Weights of a small multi-label image tagger.
Model: arch poolformer, depths [5, 5, 5], widths [64, 128, 256].
Rows from block 11 of a small multi-label image tagger, named by matrix and row number. Rows with one number belong to one neuron. Each number is 50 + 15 x the weight over its row's rms, rounded and kept within 0 to 99. All counts start at 0.
After each neuron's rows are labels from the 100 images, of 14848, where the neuron reaches its highest value: "patch colour" is the nearest of a few named colours to the mean colour under the peak; "strongest on" is what is common among them. Only what is clearly more common there than usual is listed. The data: Sentinel-2 satellite tiles (TerraMesh). In brackets: how many of the 100.
# fc1: MLP up (model.blocks.11.mlp.fc1.weight, 1024x256), inputs 128-255
# fc2: MLP down (model.blocks.11.mlp.fc2.weight, 256x1024, transposed), outputs 128-255

fc1.763:31 29 63 61 30 27 47 25 60 49 65 46 52 21 61 25 49 52 54 50 61 35 13 42 53 61 48 55 50 87 32 38 43 43 51 25 56 64 61 36 58 60 37 68 24 36 41 57 63 38 57 71 61 56 56 35 47 40 38 75 36 70 68 28 47 50 49 51 51 40 26 31 47 60 26 70 37 49 14 34 75 48 53 51 72 45 63 54 45 42 68 39 62 28 54 41 42 58 56 54 40 71 73 50 62 37 60 63 47 57 52 75 60 51 21 51 61 27 38 35 48 48 52 33 50 51 51 52
fc2.763:55 59 53 44 64 50 45 80 42 26 37 78 53 74 82 83 42 10 37 61 38 51 53 53 56 48 56 38 42 32 55 41 74 48 41 44 39 50 59 59 26 46 51 72 58 49 33 51 58 41 55 55 54 19 61 68 58 63 46 39 49 73 33 38 58 23 42 70 35 75 62 71 61 53 52 51 65 44 65 20 56 60 65 57 31 35 52 34 49 66 62 47 35 70 59 38 48 53 68 44 41 24 47 40 01 25 70 55 52 29 75 46 33 45 69 43 56 63 54 65 28 61 34 37 49 44 59 62
patch colour: grey (58)
strongest on: snow or ice (69); main land cover: snow or ice (52)

fc1.255:39 61 53 35 45 37 53 67 51 27 56 67 71 56 24 60 51 60 67 42 40 27 73 43 83 48 37 33 40 76 68 59 50 22 67 66 40 44 50 47 46 50 99 55 39 66 50 66 40 65 52 50 57 39 66 25 56 58 67 60 25 69 70 54 50 74 63 25 51 63 33 39 33 46 52 66 78 36 51 35 47 70 81 39 31 44 60 34 55 43 30 78 69 53 55 41 68 52 78 46 26 68 47 65 36 57 54 57 52 39 59 56 57 22 51 43 22 37 50 63 58 52 47 68 41 56 43 47
fc2.255:46 61 21 33 36 49 38 58 27 42 38 56 39 35 57 69 53 44 34 48 63 43 47 47 22 70 51 48 47 46 51 39 36 62 54 49 40 42 40 59 41 69 34 76 51 60 63 36 54 64 23 44 27 36 44 67 59 44 28 59 75 57 28 31 47 37 42 60 20 37 99 61 37 56 39 52 31 45 52 39 52 58 76 60 51 24 36 73 25 59 34 51 25 63 53 70 54 58 58 53 64 34 67 43 61 61 33 39 28 76 56 30 57 45 81 49 67 24 30 20 47 46 37 45 47 61 41 65
patch colour: grey (57)
strongest on: snow or ice (60); main land cover: snow or ice (53); main land cover: water (28)

fc1.471:77 49 43 49 58 42 53 29 78 49 49 48 37 47 43 59 69 39 71 23 35 70 38 52 24 65 42 46 75 82 68 17 58 30 35 70 58 16 67 60 59 65 51 37 28 22 48 47 52 38 27 54 40 66 37 52 25 45 50 61 68 68 62 23 45 81 38 51 39 51 55 24 30 46 23 31 48 32 47 52 30 57 62 17 81 67 63 40 37 59 68 46 39 61 51 44 73 74 65 68 68 65 50 67 55 24 26 47 37 66 35 49 48 39 53 66 58 55 37 28 50 56 52 45 63 44 42 30
fc2.471:48 68 57 63 47 65 64 54 51 54 19 64 63 32 53 43 31 35 40 56 70 41 64 66 65 40 44 20 42 59 34 78 50 59 41 42 70 69 57 47 41 64 43 63 28 63 55 21 38 50 61 50 38 29 63 46 53 73 74 55 47 33 56 76 59 41 62 41 39 89 52 30 62 31 61 46 53 31 65 55 38 56 36 41 37 66 76 45 45 54 50 69 72 44 45 35 25 43 57 53 55 30 47 59 59 44 68 54 55 58 64 83 51 81 50 36 33 36 64 62 54 26 76 54 40 52 61 82
patch colour: black (46)
strongest on: main land cover: trees (44)

fc1.325:45 55 59 45 29 49 52 39 45 53 39 40 47 32 41 72 65 47 52 45 54 31 59 61 80 58 52 60 55 59 74 56 48 44 51 58 46 26 51 46 60 44 48 53 54 42 71 63 08 64 54 37 69 42 52 31 12 50 36 59 79 66 45 78 42 49 61 26 43 50 41 69 54 60 64 50 23 42 38 62 68 59 70 45 61 56 88 45 58 40 65 23 54 59 85 80 88 62 16 49 84 53 73 48 62 55 45 39 72 68 68 19 40 34 43 53 35 36 54 45 58 68 48 23 66 41 46 41
fc2.325:46 37 49 42 71 09 39 36 52 57 48 43 48 69 30 62 31 71 52 51 69 71 43 54 17 38 46 42 40 42 48 18 66 54 52 54 64 62 64 44 62 50 51 76 69 80 33 46 83 36 55 56 57 54 35 59 80 61 40 35 40 36 47 35 78 66 41 41 56 35 64 24 46 47 24 49 63 49 62 63 71 15 26 40 42 67 17 40 55 54 32 61 44 48 62 42 42 40 55 51 38 59 54 43 22 50 47 55 30 69 55 67 58 47 50 36 29 44 99 67 44 33 39 84 66 63 42 82
patch colour: grey (58)
strongest on: snow or ice (51); main land cover: water (43); main land cover: snow or ice (36)

fc1.291:68 57 55 44 49 36 48 26 47 37 38 33 55 67 55 69 29 61 58 99 38 40 25 48 57 55 30 72 68 53 49 40 55 48 71 27 64 48 52 31 45 51 69 49 55 60 60 27 69 46 27 47 64 46 49 45 26 65 40 34 40 77 22 45 49 61 79 58 44 48 68 55 65 36 47 32 34 36 59 62 44 39 61 35 30 46 52 36 70 53 60 25 48 48 31 50 21 32 73 43 30 69 40 27 38 53 49 50 46 37 36 36 79 32 57 64 49 37 33 39 33 26 78 58 45 61 86 44
fc2.291:52 52 72 89 32 67 35 67 50 21 21 75 40 56 55 42 38 63 76 55 49 75 52 57 46 48 57 38 64 56 71 29 31 47 45 47 58 26 74 45 44 41 31 51 58 49 42 69 51 50 67 52 52 52 34 42 78 44 61 38 75 42 50 81 52 59 22 44 99 48 80 51 66 04 36 50 53 81 56 21 42 49 81 54 56 71 77 36 39 51 55 58 36 33 22 75 89 64 45 64 63 49 59 22 60 28 65 52 56 50 64 47 34 46 35 41 41 59 64 47 66 77 44 48 33 51 30 55
patch colour: black (78)
strongest on: water (72); main land cover: water (68)

fc1.202:41 83 40 23 78 29 50 34 49 30 54 59 61 59 34 73 62 30 55 61 68 49 58 58 58 52 58 66 67 55 58 43 50 55 48 49 29 63 65 65 59 47 65 42 74 52 55 53 47 74 32 25 72 48 38 58 62 49 56 76 51 55 26 47 37 51 56 59 20 51 55 33 14 51 59 79 39 35 31 67 57 40 50 22 34 38 43 49 67 50 35 57 68 52 42 40 52 41 63 60 42 46 39 77 57 69 49 61 87 52 08 58 63 70 28 54 19 49 60 68 35 37 54 42 52 34 55 62
fc2.202:38 50 30 43 53 61 48 66 28 42 65 56 63 39 38 44 44 57 41 48 57 30 49 65 77 86 60 64 55 64 64 70 35 53 48 58 51 33 82 56 36 51 57 43 62 47 47 42 49 40 75 55 37 73 87 45 62 44 56 41 68 58 38 55 48 39 50 69 39 51 11 70 56 31 62 52 41 57 66 58 32 23 45 56 66 54 65 72 45 59 32 48 80 38 29 28 73 45 35 43 72 39 74 54 41 50 61 33 37 37 40 41 60 63 91 63 61 49 33 46 58 38 40 75 54 47 58 42
patch colour: grey (57)
strongest on: snow or ice (52); main land cover: snow or ice (45)

fc1.197:52 63 33 50 62 50 75 56 48 48 44 40 63 36 36 76 17 42 54 52 34 59 18 58 67 59 61 70 87 50 57 49 67 45 36 51 44 50 48 31 29 74 47 42 66 61 51 82 54 52 61 61 55 47 31 43 62 56 42 76 39 38 56 26 38 71 73 49 62 49 54 55 41 44 47 44 65 29 71 35 53 50 50 42 43 49 44 35 24 63 49 29 39 40 77 60 40 33 10 56 42 30 48 56 63 36 30 70 47 47 44 99 50 56 69 59 58 45 54 38 35 38 37 28 56 49 26 63
fc2.197:27 41 37 55 56 31 38 57 42 34 61 37 19 64 46 55 60 52 24 19 62 30 68 54 55 28 41 38 04 54 47 60 27 42 34 46 49 38 32 23 56 45 44 48 54 58 61 07 48 69 46 53 45 77 44 56 58 58 51 26 44 77 57 54 36 20 74 62 15 59 65 31 60 54 53 46 48 46 42 60 60 55 37 50 77 52 36 34 43 42 66 58 44 60 26 65 52 48 60 41 67 43 45 52 71 32 66 28 53 39 38 28 32 47 24 42 48 61 61 70 73 42 55 53 36 34 36 24
patch colour: grey (75)
strongest on: snow or ice (46); main land cover: snow or ice (42)

fc1.324:73 42 25 61 51 60 32 62 46 30 61 38 32 39 52 57 29 45 76 27 76 54 63 60 43 56 54 59 83 42 80 27 47 54 49 61 50 39 68 48 30 67 47 28 58 46 58 69 38 51 73 39 72 51 51 40 48 58 52 43 52 41 28 47 39 60 27 28 49 44 59 52 66 45 51 31 44 51 57 34 58 80 60 46 47 36 38 62 57 50 22 54 23 59 39 51 43 69 78 59 51 45 71 46 53 59 12 28 15 39 46 77 37 65 73 51 44 67 05 44 35 44 64 60 66 42 27 77
fc2.324:45 58 54 38 48 47 38 55 57 43 43 79 55 52 57 37 81 72 38 80 32 55 59 42 50 43 77 41 21 51 38 59 50 39 14 85 49 56 57 80 45 56 36 48 31 66 40 53 44 53 51 62 64 31 58 47 61 43 71 47 30 65 75 72 59 41 80 47 75 30 59 55 59 69 60 49 39 64 36 63 43 48 54 53 55 58 59 57 62 50 53 64 70 23 58 38 30 41 50 24 54 28 66 29 35 33 71 52 73 58 52 29 51 59 45 65 56 39 60 40 46 67 50 39 38 45 43 28
patch colour: brown (68)
strongest on: water (66)

fc1.638:67 55 56 51 29 47 40 64 49 41 60 66 28 36 60 36 48 69 38 71 53 72 27 65 21 77 58 36 58 55 53 42 35 52 70 58 31 58 37 57 42 50 42 48 53 76 62 55 39 57 58 53 36 64 55 56 62 74 57 56 58 69 84 45 35 27 59 50 67 35 37 70 76 62 52 34 41 73 26 45 30 35 47 56 61 61 55 75 52 56 68 76 39 47 43 41 26 38 74 50 66 60 06 53 49 44 28 46 46 60 68 59 43 25 57 25 51 13 71 37 61 62 33 44 33 47 54 43
fc2.638:45 39 45 43 34 47 58 28 72 43 55 42 51 33 61 29 60 58 45 30 72 39 47 60 51 36 25 51 38 54 26 31 41 25 48 26 49 44 19 67 50 29 51 50 78 52 75 32 59 42 64 07 32 43 94 30 32 71 34 53 37 53 55 49 35 40 63 43 72 37 48 65 44 42 58 76 69 35 62 46 36 60 29 47 42 63 57 31 64 64 42 56 54 34 39 47 73 32 60 51 59 32 51 73 45 59 45 64 38 79 34 63 53 68 23 48 52 69 41 56 71 56 71 64 52 46 35 25
patch colour: black (79)
strongest on: water (69); main land cover: water (44)

fc1.276:77 51 47 48 55 49 02 48 30 35 20 33 36 42 47 41 45 43 59 70 52 56 46 52 51 45 44 64 60 47 64 25 54 82 42 54 53 26 53 58 38 58 15 57 53 68 39 48 43 56 50 65 44 38 38 44 72 50 21 39 21 50 27 45 53 44 40 78 48 46 44 63 43 47 43 67 60 30 46 54 63 86 29 60 57 31 58 71 45 58 34 42 54 49 63 42 20 73 49 23 55 42 40 22 65 32 63 53 42 54 59 70 45 63 42 43 47 48 36 26 53 35 67 69 71 24 59 67
fc2.276:65 68 65 43 43 29 66 22 54 36 43 43 58 35 76 63 48 61 45 41 61 23 42 57 66 59 61 12 36 65 55 43 40 44 46 47 61 55 51 50 57 35 46 43 56 55 33 61 40 69 37 56 88 30 45 37 42 50 46 62 62 38 58 64 52 30 67 60 62 79 62 42 47 41 55 57 55 19 27 48 51 54 70 42 72 89 38 39 51 37 40 35 43 41 66 50 63 22 42 54 24 40 60 48 45 61 43 74 54 48 47 43 27 36 62 45 29 37 41 33 44 58 65 31 56 55 52 33
patch colour: orange (44); pink (43)
strongest on: bare ground (79); main land cover: bare ground (59)

fc1.199:41 53 25 50 53 64 38 39 70 49 37 49 33 56 23 49 47 37 62 66 54 54 90 50 74 44 48 53 67 52 72 62 77 42 41 33 48 38 38 22 49 50 48 40 56 55 67 54 39 32 21 52 16 86 49 37 60 57 44 50 35 71 50 68 46 49 18 88 50 34 54 39 38 43 49 70 57 36 31 37 36 64 31 38 65 38 54 43 47 47 43 80 49 42 36 52 54 17 47 40 45 43 31 59 49 50 63 65 65 31 77 65 54 54 68 45 63 53 45 56 01 62 50 43 25 53 69 68
fc2.199:47 23 53 65 20 61 37 31 28 58 40 67 64 19 44 16 47 29 57 51 33 41 34 73 35 50 61 29 28 44 19 15 29 33 56 43 28 41 54 65 69 62 55 43 73 68 54 38 43 53 80 36 46 21 67 68 52 52 51 40 63 59 38 51 26 46 59 39 79 49 61 44 46 36 32 71 34 49 65 73 60 48 54 71 32 56 29 66 55 42 33 58 45 20 43 58 37 59 65 28 55 71 37 42 66 43 38 50 21 38 17 57 46 45 47 29 52 49 34 66 57 34 69 35 59 50 55 36
patch colour: black (43)
strongest on: main land cover: water (29)

fc1.6:71 52 47 57 39 81 40 40 42 65 64 31 48 49 43 38 41 40 45 30 61 49 47 35 70 47 54 65 81 53 46 66 63 80 57 66 52 54 62 44 52 36 61 68 51 69 64 35 39 21 42 79 13 64 72 15 40 66 23 51 57 60 62 36 47 63 57 79 30 69 42 42 88 56 59 70 34 57 77 53 65 58 61 41 40 23 41 43 24 65 78 80 67 30 57 49 14 43 54 13 50 59 35 64 42 63 42 65 47 53 78 54 59 26 53 60 36 41 46 70 54 38 35 66 44 69 50 54
fc2.6:40 49 28 41 35 54 57 72 60 24 40 38 40 63 57 51 42 44 66 51 42 64 27 26 47 42 38 04 43 56 31 45 54 61 49 73 50 37 59 70 42 33 63 51 33 53 35 55 53 41 66 56 58 36 65 75 49 48 69 49 38 60 27 33 66 50 43 63 59 62 24 46 33 66 62 44 54 34 59 35 62 39 46 30 59 54 37 47 86 57 64 48 39 59 62 39 33 44 69 52 29 38 46 31 60 33 52 37 45 49 68 47 38 62 36 32 46 71 99 51 33 47 49 45 43 13 54 60
patch colour: grey (67)
strongest on: snow or ice (49); main land cover: snow or ice (44)

fc1.46:59 58 65 60 64 50 29 31 52 47 37 62 39 60 45 31 57 51 50 52 67 84 49 79 55 51 26 44 33 55 38 58 43 36 34 53 51 09 65 53 44 55 32 75 60 38 45 46 53 40 47 57 66 78 86 57 53 56 43 71 70 67 55 46 41 57 63 56 33 49 44 26 66 58 68 56 45 40 52 57 37 50 37 46 38 57 71 45 25 44 38 35 44 68 72 31 81 64 65 26 50 47 75 48 29 32 57 30 64 69 37 25 50 47 36 69 72 59 50 85 86 58 71 68 41 72 61 75
fc2.46:43 57 48 29 56 28 22 55 59 44 43 42 68 25 74 74 76 25 41 64 40 41 30 10 46 46 66 37 67 52 54 40 44 74 58 87 22 77 49 42 43 65 72 34 76 49 83 35 51 54 55 55 54 55 32 25 63 30 50 41 25 61 53 58 66 45 35 51 46 65 50 54 53 26 30 42 36 51 75 41 56 19 57 25 80 56 58 36 53 49 41 33 56 51 64 68 50 43 53 58 22 44 70 55 59 54 67 45 26 54 54 07 33 75 59 36 56 50 69 58 12 40 48 20 43 44 33 15
patch colour: pink (27)
strongest on: bare ground (66); main land cover: bare ground (39)

fc1.386:48 40 44 71 36 63 37 58 40 50 61 61 53 48 42 43 71 73 36 61 36 49 66 72 39 62 53 20 57 59 58 48 67 20 62 48 47 64 46 51 70 46 32 53 40 71 39 36 45 85 47 65 18 59 55 34 40 50 64 41 36 42 52 40 46 62 59 61 27 40 50 56 21 63 46 24 33 35 09 65 43 47 28 58 60 65 66 44 55 35 26 57 73 39 23 56 46 43 24 71 56 48 52 41 46 64 65 37 60 18 51 37 51 62 62 57 60 72 51 56 58 35 30 65 55 34 61 44
fc2.386:46 69 50 76 66 68 66 51 35 60 48 39 40 33 74 48 43 42 33 47 66 42 62 46 61 57 80 42 67 67 27 39 32 65 33 20 58 51 49 38 43 46 63 62 58 33 69 59 66 39 32 51 81 45 43 56 57 50 33 54 51 61 72 76 28 41 41 61 55 50 78 51 57 43 63 67 59 58 73 59 49 37 39 42 74 54 51 64 55 54 82 59 23 72 73 39 54 29 47 40 74 43 48 54 99 43 53 59 68 77 33 77 50 71 61 64 37 42 27 74 47 53 52 35 28 59 34 46
patch colour: black (33)
strongest on: main land cover: water (28)

fc1.27:60 19 53 53 41 78 36 67 45 58 48 40 41 56 21 63 54 42 38 34 18 57 41 39 44 57 44 14 36 34 67 60 36 57 39 50 30 38 41 46 67 63 58 34 67 50 18 47 46 38 38 67 65 68 70 41 70 57 31 28 40 31 41 41 21 44 58 46 51 62 31 33 52 41 69 27 53 51 48 58 40 43 30 49 32 67 23 66 50 70 30 59 29 57 23 58 34 30 45 59 49 40 60 35 44 60 59 73 59 33 37 66 58 36 58 50 58 68 43 87 31 58 40 60 20 79 35 36
fc2.27:24 48 36 66 44 26 39 20 52 32 50 36 27 54 80 62 55 39 55 85 46 27 46 76 45 65 49 90 67 43 72 70 63 30 42 49 70 34 73 36 57 35 41 61 54 76 54 43 67 50 35 63 74 62 35 47 37 56 32 63 61 78 71 55 64 48 41 38 55 22 38 61 18 39 19 68 47 32 36 42 72 40 49 70 56 43 47 32 56 66 61 67 49 61 59 36 40 49 28 42 40 53 61 48 62 46 67 40 59 68 64 36 27 74 44 63 54 34 52 52 58 48 43 54 64 53 50 24
patch colour: orange (77)
strongest on: bare ground (78); main land cover: bare ground (60)

fc1.580:83 69 69 71 55 40 46 26 14 59 46 45 54 36 67 69 63 38 52 55 39 53 24 68 33 48 57 47 69 63 44 37 59 48 79 42 55 29 63 80 59 61 64 34 59 44 25 49 54 48 47 57 16 18 39 58 45 31 57 22 35 51 40 55 59 45 45 53 40 79 53 60 57 62 65 48 52 30 63 55 64 33 56 44 43 48 71 44 56 67 35 40 31 86 56 43 53 44 23 26 57 60 47 05 79 53 60 36 61 10 45 23 33 57 19 47 40 58 46 31 59 64 24 30 82 37 41 52
fc2.580:58 52 26 44 18 49 64 51 77 49 42 36 51 76 39 14 42 25 47 73 63 91 63 62 51 52 84 19 23 48 72 62 33 33 27 37 61 24 51 44 33 47 43 70 76 29 47 65 41 58 70 57 42 60 55 49 68 43 46 31 65 28 54 63 53 48 56 32 66 48 55 47 70 57 65 46 40 53 50 52 64 72 36 58 48 47 58 54 44 47 86 49 70 59 26 60 46 52 84 60 34 61 55 71 82 38 50 74 40 55 50 63 56 31 38 48 49 17 49 62 49 63 50 61 55 40 51 33
patch colour: brown (83)
strongest on: crops (70); built area (64); main land cover: crops (47)

fc1.122:62 24 47 72 56 53 63 74 48 34 82 58 54 45 23 38 59 53 44 48 56 42 30 85 47 46 47 71 49 68 41 38 43 61 74 65 54 51 36 33 43 42 33 59 54 51 50 36 66 60 51 47 70 39 42 50 57 51 50 35 44 56 44 66 60 46 63 75 43 33 57 56 38 35 53 30 60 54 42 55 63 63 43 56 70 31 53 29 65 57 54 96 56 62 48 47 44 78 32 55 33 60 44 72 74 65 77 55 52 72 32 44 29 55 56 45 57 40 47 32 42 66 39 53 59 74 44 76
fc2.122:40 51 27 38 55 34 52 20 64 46 55 47 69 08 54 36 43 64 47 19 16 63 31 62 33 58 40 53 39 33 60 53 72 35 50 61 53 73 57 36 62 61 55 38 68 57 46 61 46 53 49 47 37 36 49 38 40 50 60 63 23 68 48 50 23 53 42 47 53 41 64 31 50 58 63 55 55 27 77 67 20 27 53 40 59 76 19 52 33 14 59 37 21 65 54 53 67 77 26 66 37 51 60 80 20 40 62 60 56 62 66 22 73 47 76 28 42 47 72 46 76 53 52 47 40 28 42 28
patch colour: black (63)
strongest on: water (75); main land cover: water (55); clouds (39)

fc1.410:38 64 56 78 40 50 57 57 76 47 60 44 53 68 38 50 60 24 49 40 41 53 41 59 63 52 67 56 31 80 53 47 41 48 72 28 41 71 53 50 49 63 52 70 33 82 50 46 31 27 65 64 49 45 69 50 68 36 43 55 33 75 34 65 56 48 28 38 35 41 31 51 30 43 35 64 40 45 51 32 56 51 47 49 47 68 46 53 51 60 50 75 42 30 36 75 35 40 62 40 40 48 65 81 35 41 27 74 25 65 53 44 43 45 44 51 58 50 23 36 61 74 63 57 24 04 78 49
fc2.410:64 24 81 18 47 26 47 36 59 59 30 41 32 57 62 54 63 90 56 66 47 23 35 58 60 61 43 63 83 55 81 66 68 55 54 88 45 42 27 57 36 54 61 52 47 52 61 70 63 64 44 65 37 51 54 46 44 65 57 79 60 47 27 75 33 59 61 43 51 40 78 55 60 21 49 44 50 41 47 48 35 23 84 35 49 47 59 52 63 44 59 27 48 45 64 26 47 39 51 46 53 33 57 17 72 57 32 32 56 33 50 66 58 48 45 54 70 25 46 47 57 51 49 52 48 72 35 87
patch colour: grey (70)
strongest on: snow or ice (51); main land cover: snow or ice (45)

fc1.659:41 44 37 38 48 55 53 47 42 54 47 47 64 44 78 49 51 52 56 45 61 70 41 60 63 28 60 10 49 35 45 35 65 42 58 52 55 39 61 66 52 55 43 79 26 39 53 30 68 45 64 47 63 27 23 53 33 73 49 15 53 45 61 25 58 54 36 72 91 59 40 40 49 50 63 57 35 77 55 55 48 68 62 61 56 51 38 31 35 53 39 50 49 39 31 39 64 47 73 35 79 56 65 60 55 39 52 45 57 52 67 56 35 32 53 47 39 65 51 68 58 63 63 55 43 33 42 32
fc2.659:45 41 76 54 61 62 43 53 56 41 42 38 46 16 36 48 59 48 38 61 33 20 80 27 35 41 64 52 67 63 70 61 54 50 78 26 61 52 56 47 57 61 56 33 74 54 56 61 19 51 19 49 32 58 64 50 50 44 63 70 45 27 76 50 73 40 46 30 41 43 42 70 35 63 33 53 62 62 69 36 38 67 58 55 52 39 63 58 37 39 24 74 69 49 62 72 48 65 42 87 39 21 38 41 36 58 38 49 70 70 43 25 65 60 81 74 44 54 23 32 63 49 48 65 54 49 80 48
patch colour: brown (75)
strongest on: built area (63)

fc1.596:52 33 71 47 51 41 61 38 40 41 47 28 49 44 49 24 49 53 53 44 39 41 42 65 44 57 58 37 49 67 45 32 53 33 61 53 30 64 61 11 72 28 56 23 50 26 49 44 40 37 39 86 45 57 60 70 66 56 86 47 50 33 64 48 55 48 49 54 45 29 48 41 34 62 70 72 46 35 35 65 43 45 46 48 60 54 67 53 32 30 57 37 55 21 57 89 53 44 38 57 80 67 65 26 65 34 51 51 42 55 45 37 54 49 32 51 46 49 38 61 66 52 20 51 30 71 53 51
fc2.596:58 58 35 45 49 60 40 48 49 58 50 60 46 44 39 66 27 36 44 82 58 53 33 30 61 45 53 43 50 39 49 66 59 64 79 15 57 60 43 29 43 74 50 67 44 24 52 55 71 27 59 53 55 71 54 08 48 54 34 67 34 81 44 45 58 32 49 32 29 81 37 63 55 60 13 45 54 60 65 56 67 29 54 64 59 53 44 65 65 73 34 63 28 68 39 15 60 48 44 30 38 22 20 50 49 70 63 59 39 38 31 81 40 37 62 34 51 44 61 41 66 44 56 56 61 46 54 16
patch colour: brown (69)
strongest on: main land cover: rangeland (41)

fc1.219:61 42 46 43 50 40 22 40 34 55 27 29 27 42 32 48 76 37 47 32 55 52 45 41 61 45 26 54 59 61 45 33 16 54 40 35 62 50 47 29 57 42 63 85 44 32 43 44 57 54 66 32 47 72 47 51 51 63 53 75 89 68 35 46 58 62 47 52 41 61 44 48 69 63 33 50 45 57 78 71 44 42 66 47 35 22 66 61 37 79 44 67 47 55 29 29 08 58 52 65 60 43 41 53 39 39 73 38 31 32 74 81 47 40 20 33 62 53 41 32 35 42 41 43 61 54 29 55
fc2.219:75 68 49 63 52 40 41 80 79 33 75 67 39 39 40 26 48 60 50 68 45 38 51 48 23 48 67 39 62 62 37 54 46 52 60 33 46 37 57 61 34 49 33 39 48 65 44 55 63 46 41 53 33 51 40 48 58 65 56 00 32 57 82 38 63 34 72 37 74 23 51 72 53 43 42 37 57 56 34 57 46 57 68 47 45 68 25 42 47 63 72 31 42 52 72 48 44 50 60 51 24 69 40 69 58 45 40 56 63 96 63 25 68 32 47 40 55 36 47 42 39 44 62 59 60 72 59 55
patch colour: brown (74)
strongest on: crops (65)

fc1.270:51 42 61 25 15 72 55 59 49 72 59 39 41 54 45 71 59 32 54 68 35 49 56 49 61 61 51 40 46 40 44 62 53 63 50 29 50 50 30 33 57 84 49 47 60 53 26 59 67 64 19 46 57 47 48 44 29 65 48 36 44 70 34 58 17 31 26 50 65 55 31 48 67 30 45 48 55 56 23 40 67 50 79 59 30 44 20 53 38 31 63 66 45 53 57 23 36 53 70 51 74 51 41 51 46 46 53 50 57 37 46 39 55 60 37 50 44 79 56 59 50 35 63 67 77 45 85 61
fc2.270:58 35 43 59 86 31 56 31 59 35 40 23 62 48 59 21 31 53 50 50 45 64 49 35 44 56 33 24 48 80 63 61 47 54 65 56 45 32 58 63 61 47 39 52 55 50 68 59 30 48 80 48 56 49 65 60 49 39 41 58 59 24 28 56 51 19 76 37 56 12 42 38 45 58 46 66 61 24 58 44 57 30 55 54 49 74 65 60 58 54 57 49 35 22 23 46 66 59 30 66 47 36 77 53 52 54 71 72 29 54 45 86 56 32 65 44 62 03 48 60 48 75 50 55 58 42 40 54
patch colour: pink (51)
strongest on: bare ground (80); main land cover: bare ground (52); main land cover: rangeland (42)

fc1.619:68 43 54 47 32 37 35 77 35 34 19 48 59 29 58 24 34 37 50 51 33 33 60 30 54 12 63 33 84 25 60 29 41 30 61 38 35 44 27 47 58 72 44 53 75 37 56 35 59 58 32 64 57 50 29 57 59 52 73 45 49 41 49 55 67 43 46 53 48 49 46 55 35 62 33 35 75 28 28 50 35 63 37 36 37 55 42 27 76 33 64 49 66 46 27 54 38 57 79 40 68 59 62 57 62 44 46 70 51 74 29 55 12 43 47 41 33 39 43 45 24 60 43 55 35 64 75 42
fc2.619:39 65 47 44 72 59 87 44 36 53 71 45 66 67 48 60 76 69 19 33 62 29 52 39 27 53 32 64 50 48 46 36 45 51 42 38 90 64 35 51 54 53 30 45 28 39 55 50 71 46 76 48 38 69 53 36 67 40 48 62 67 49 40 85 49 69 72 74 44 42 44 42 47 46 37 66 64 58 51 55 52 34 77 57 64 51 40 53 47 70 84 20 45 63 55 65 64 29 41 31 53 62 52 56 68 53 44 47 44 44 50 61 46 50 59 67 62 83 36 67 64 39 46 38 48 43 54 46
patch colour: black (43)
strongest on: main land cover: trees (42); clouds (38)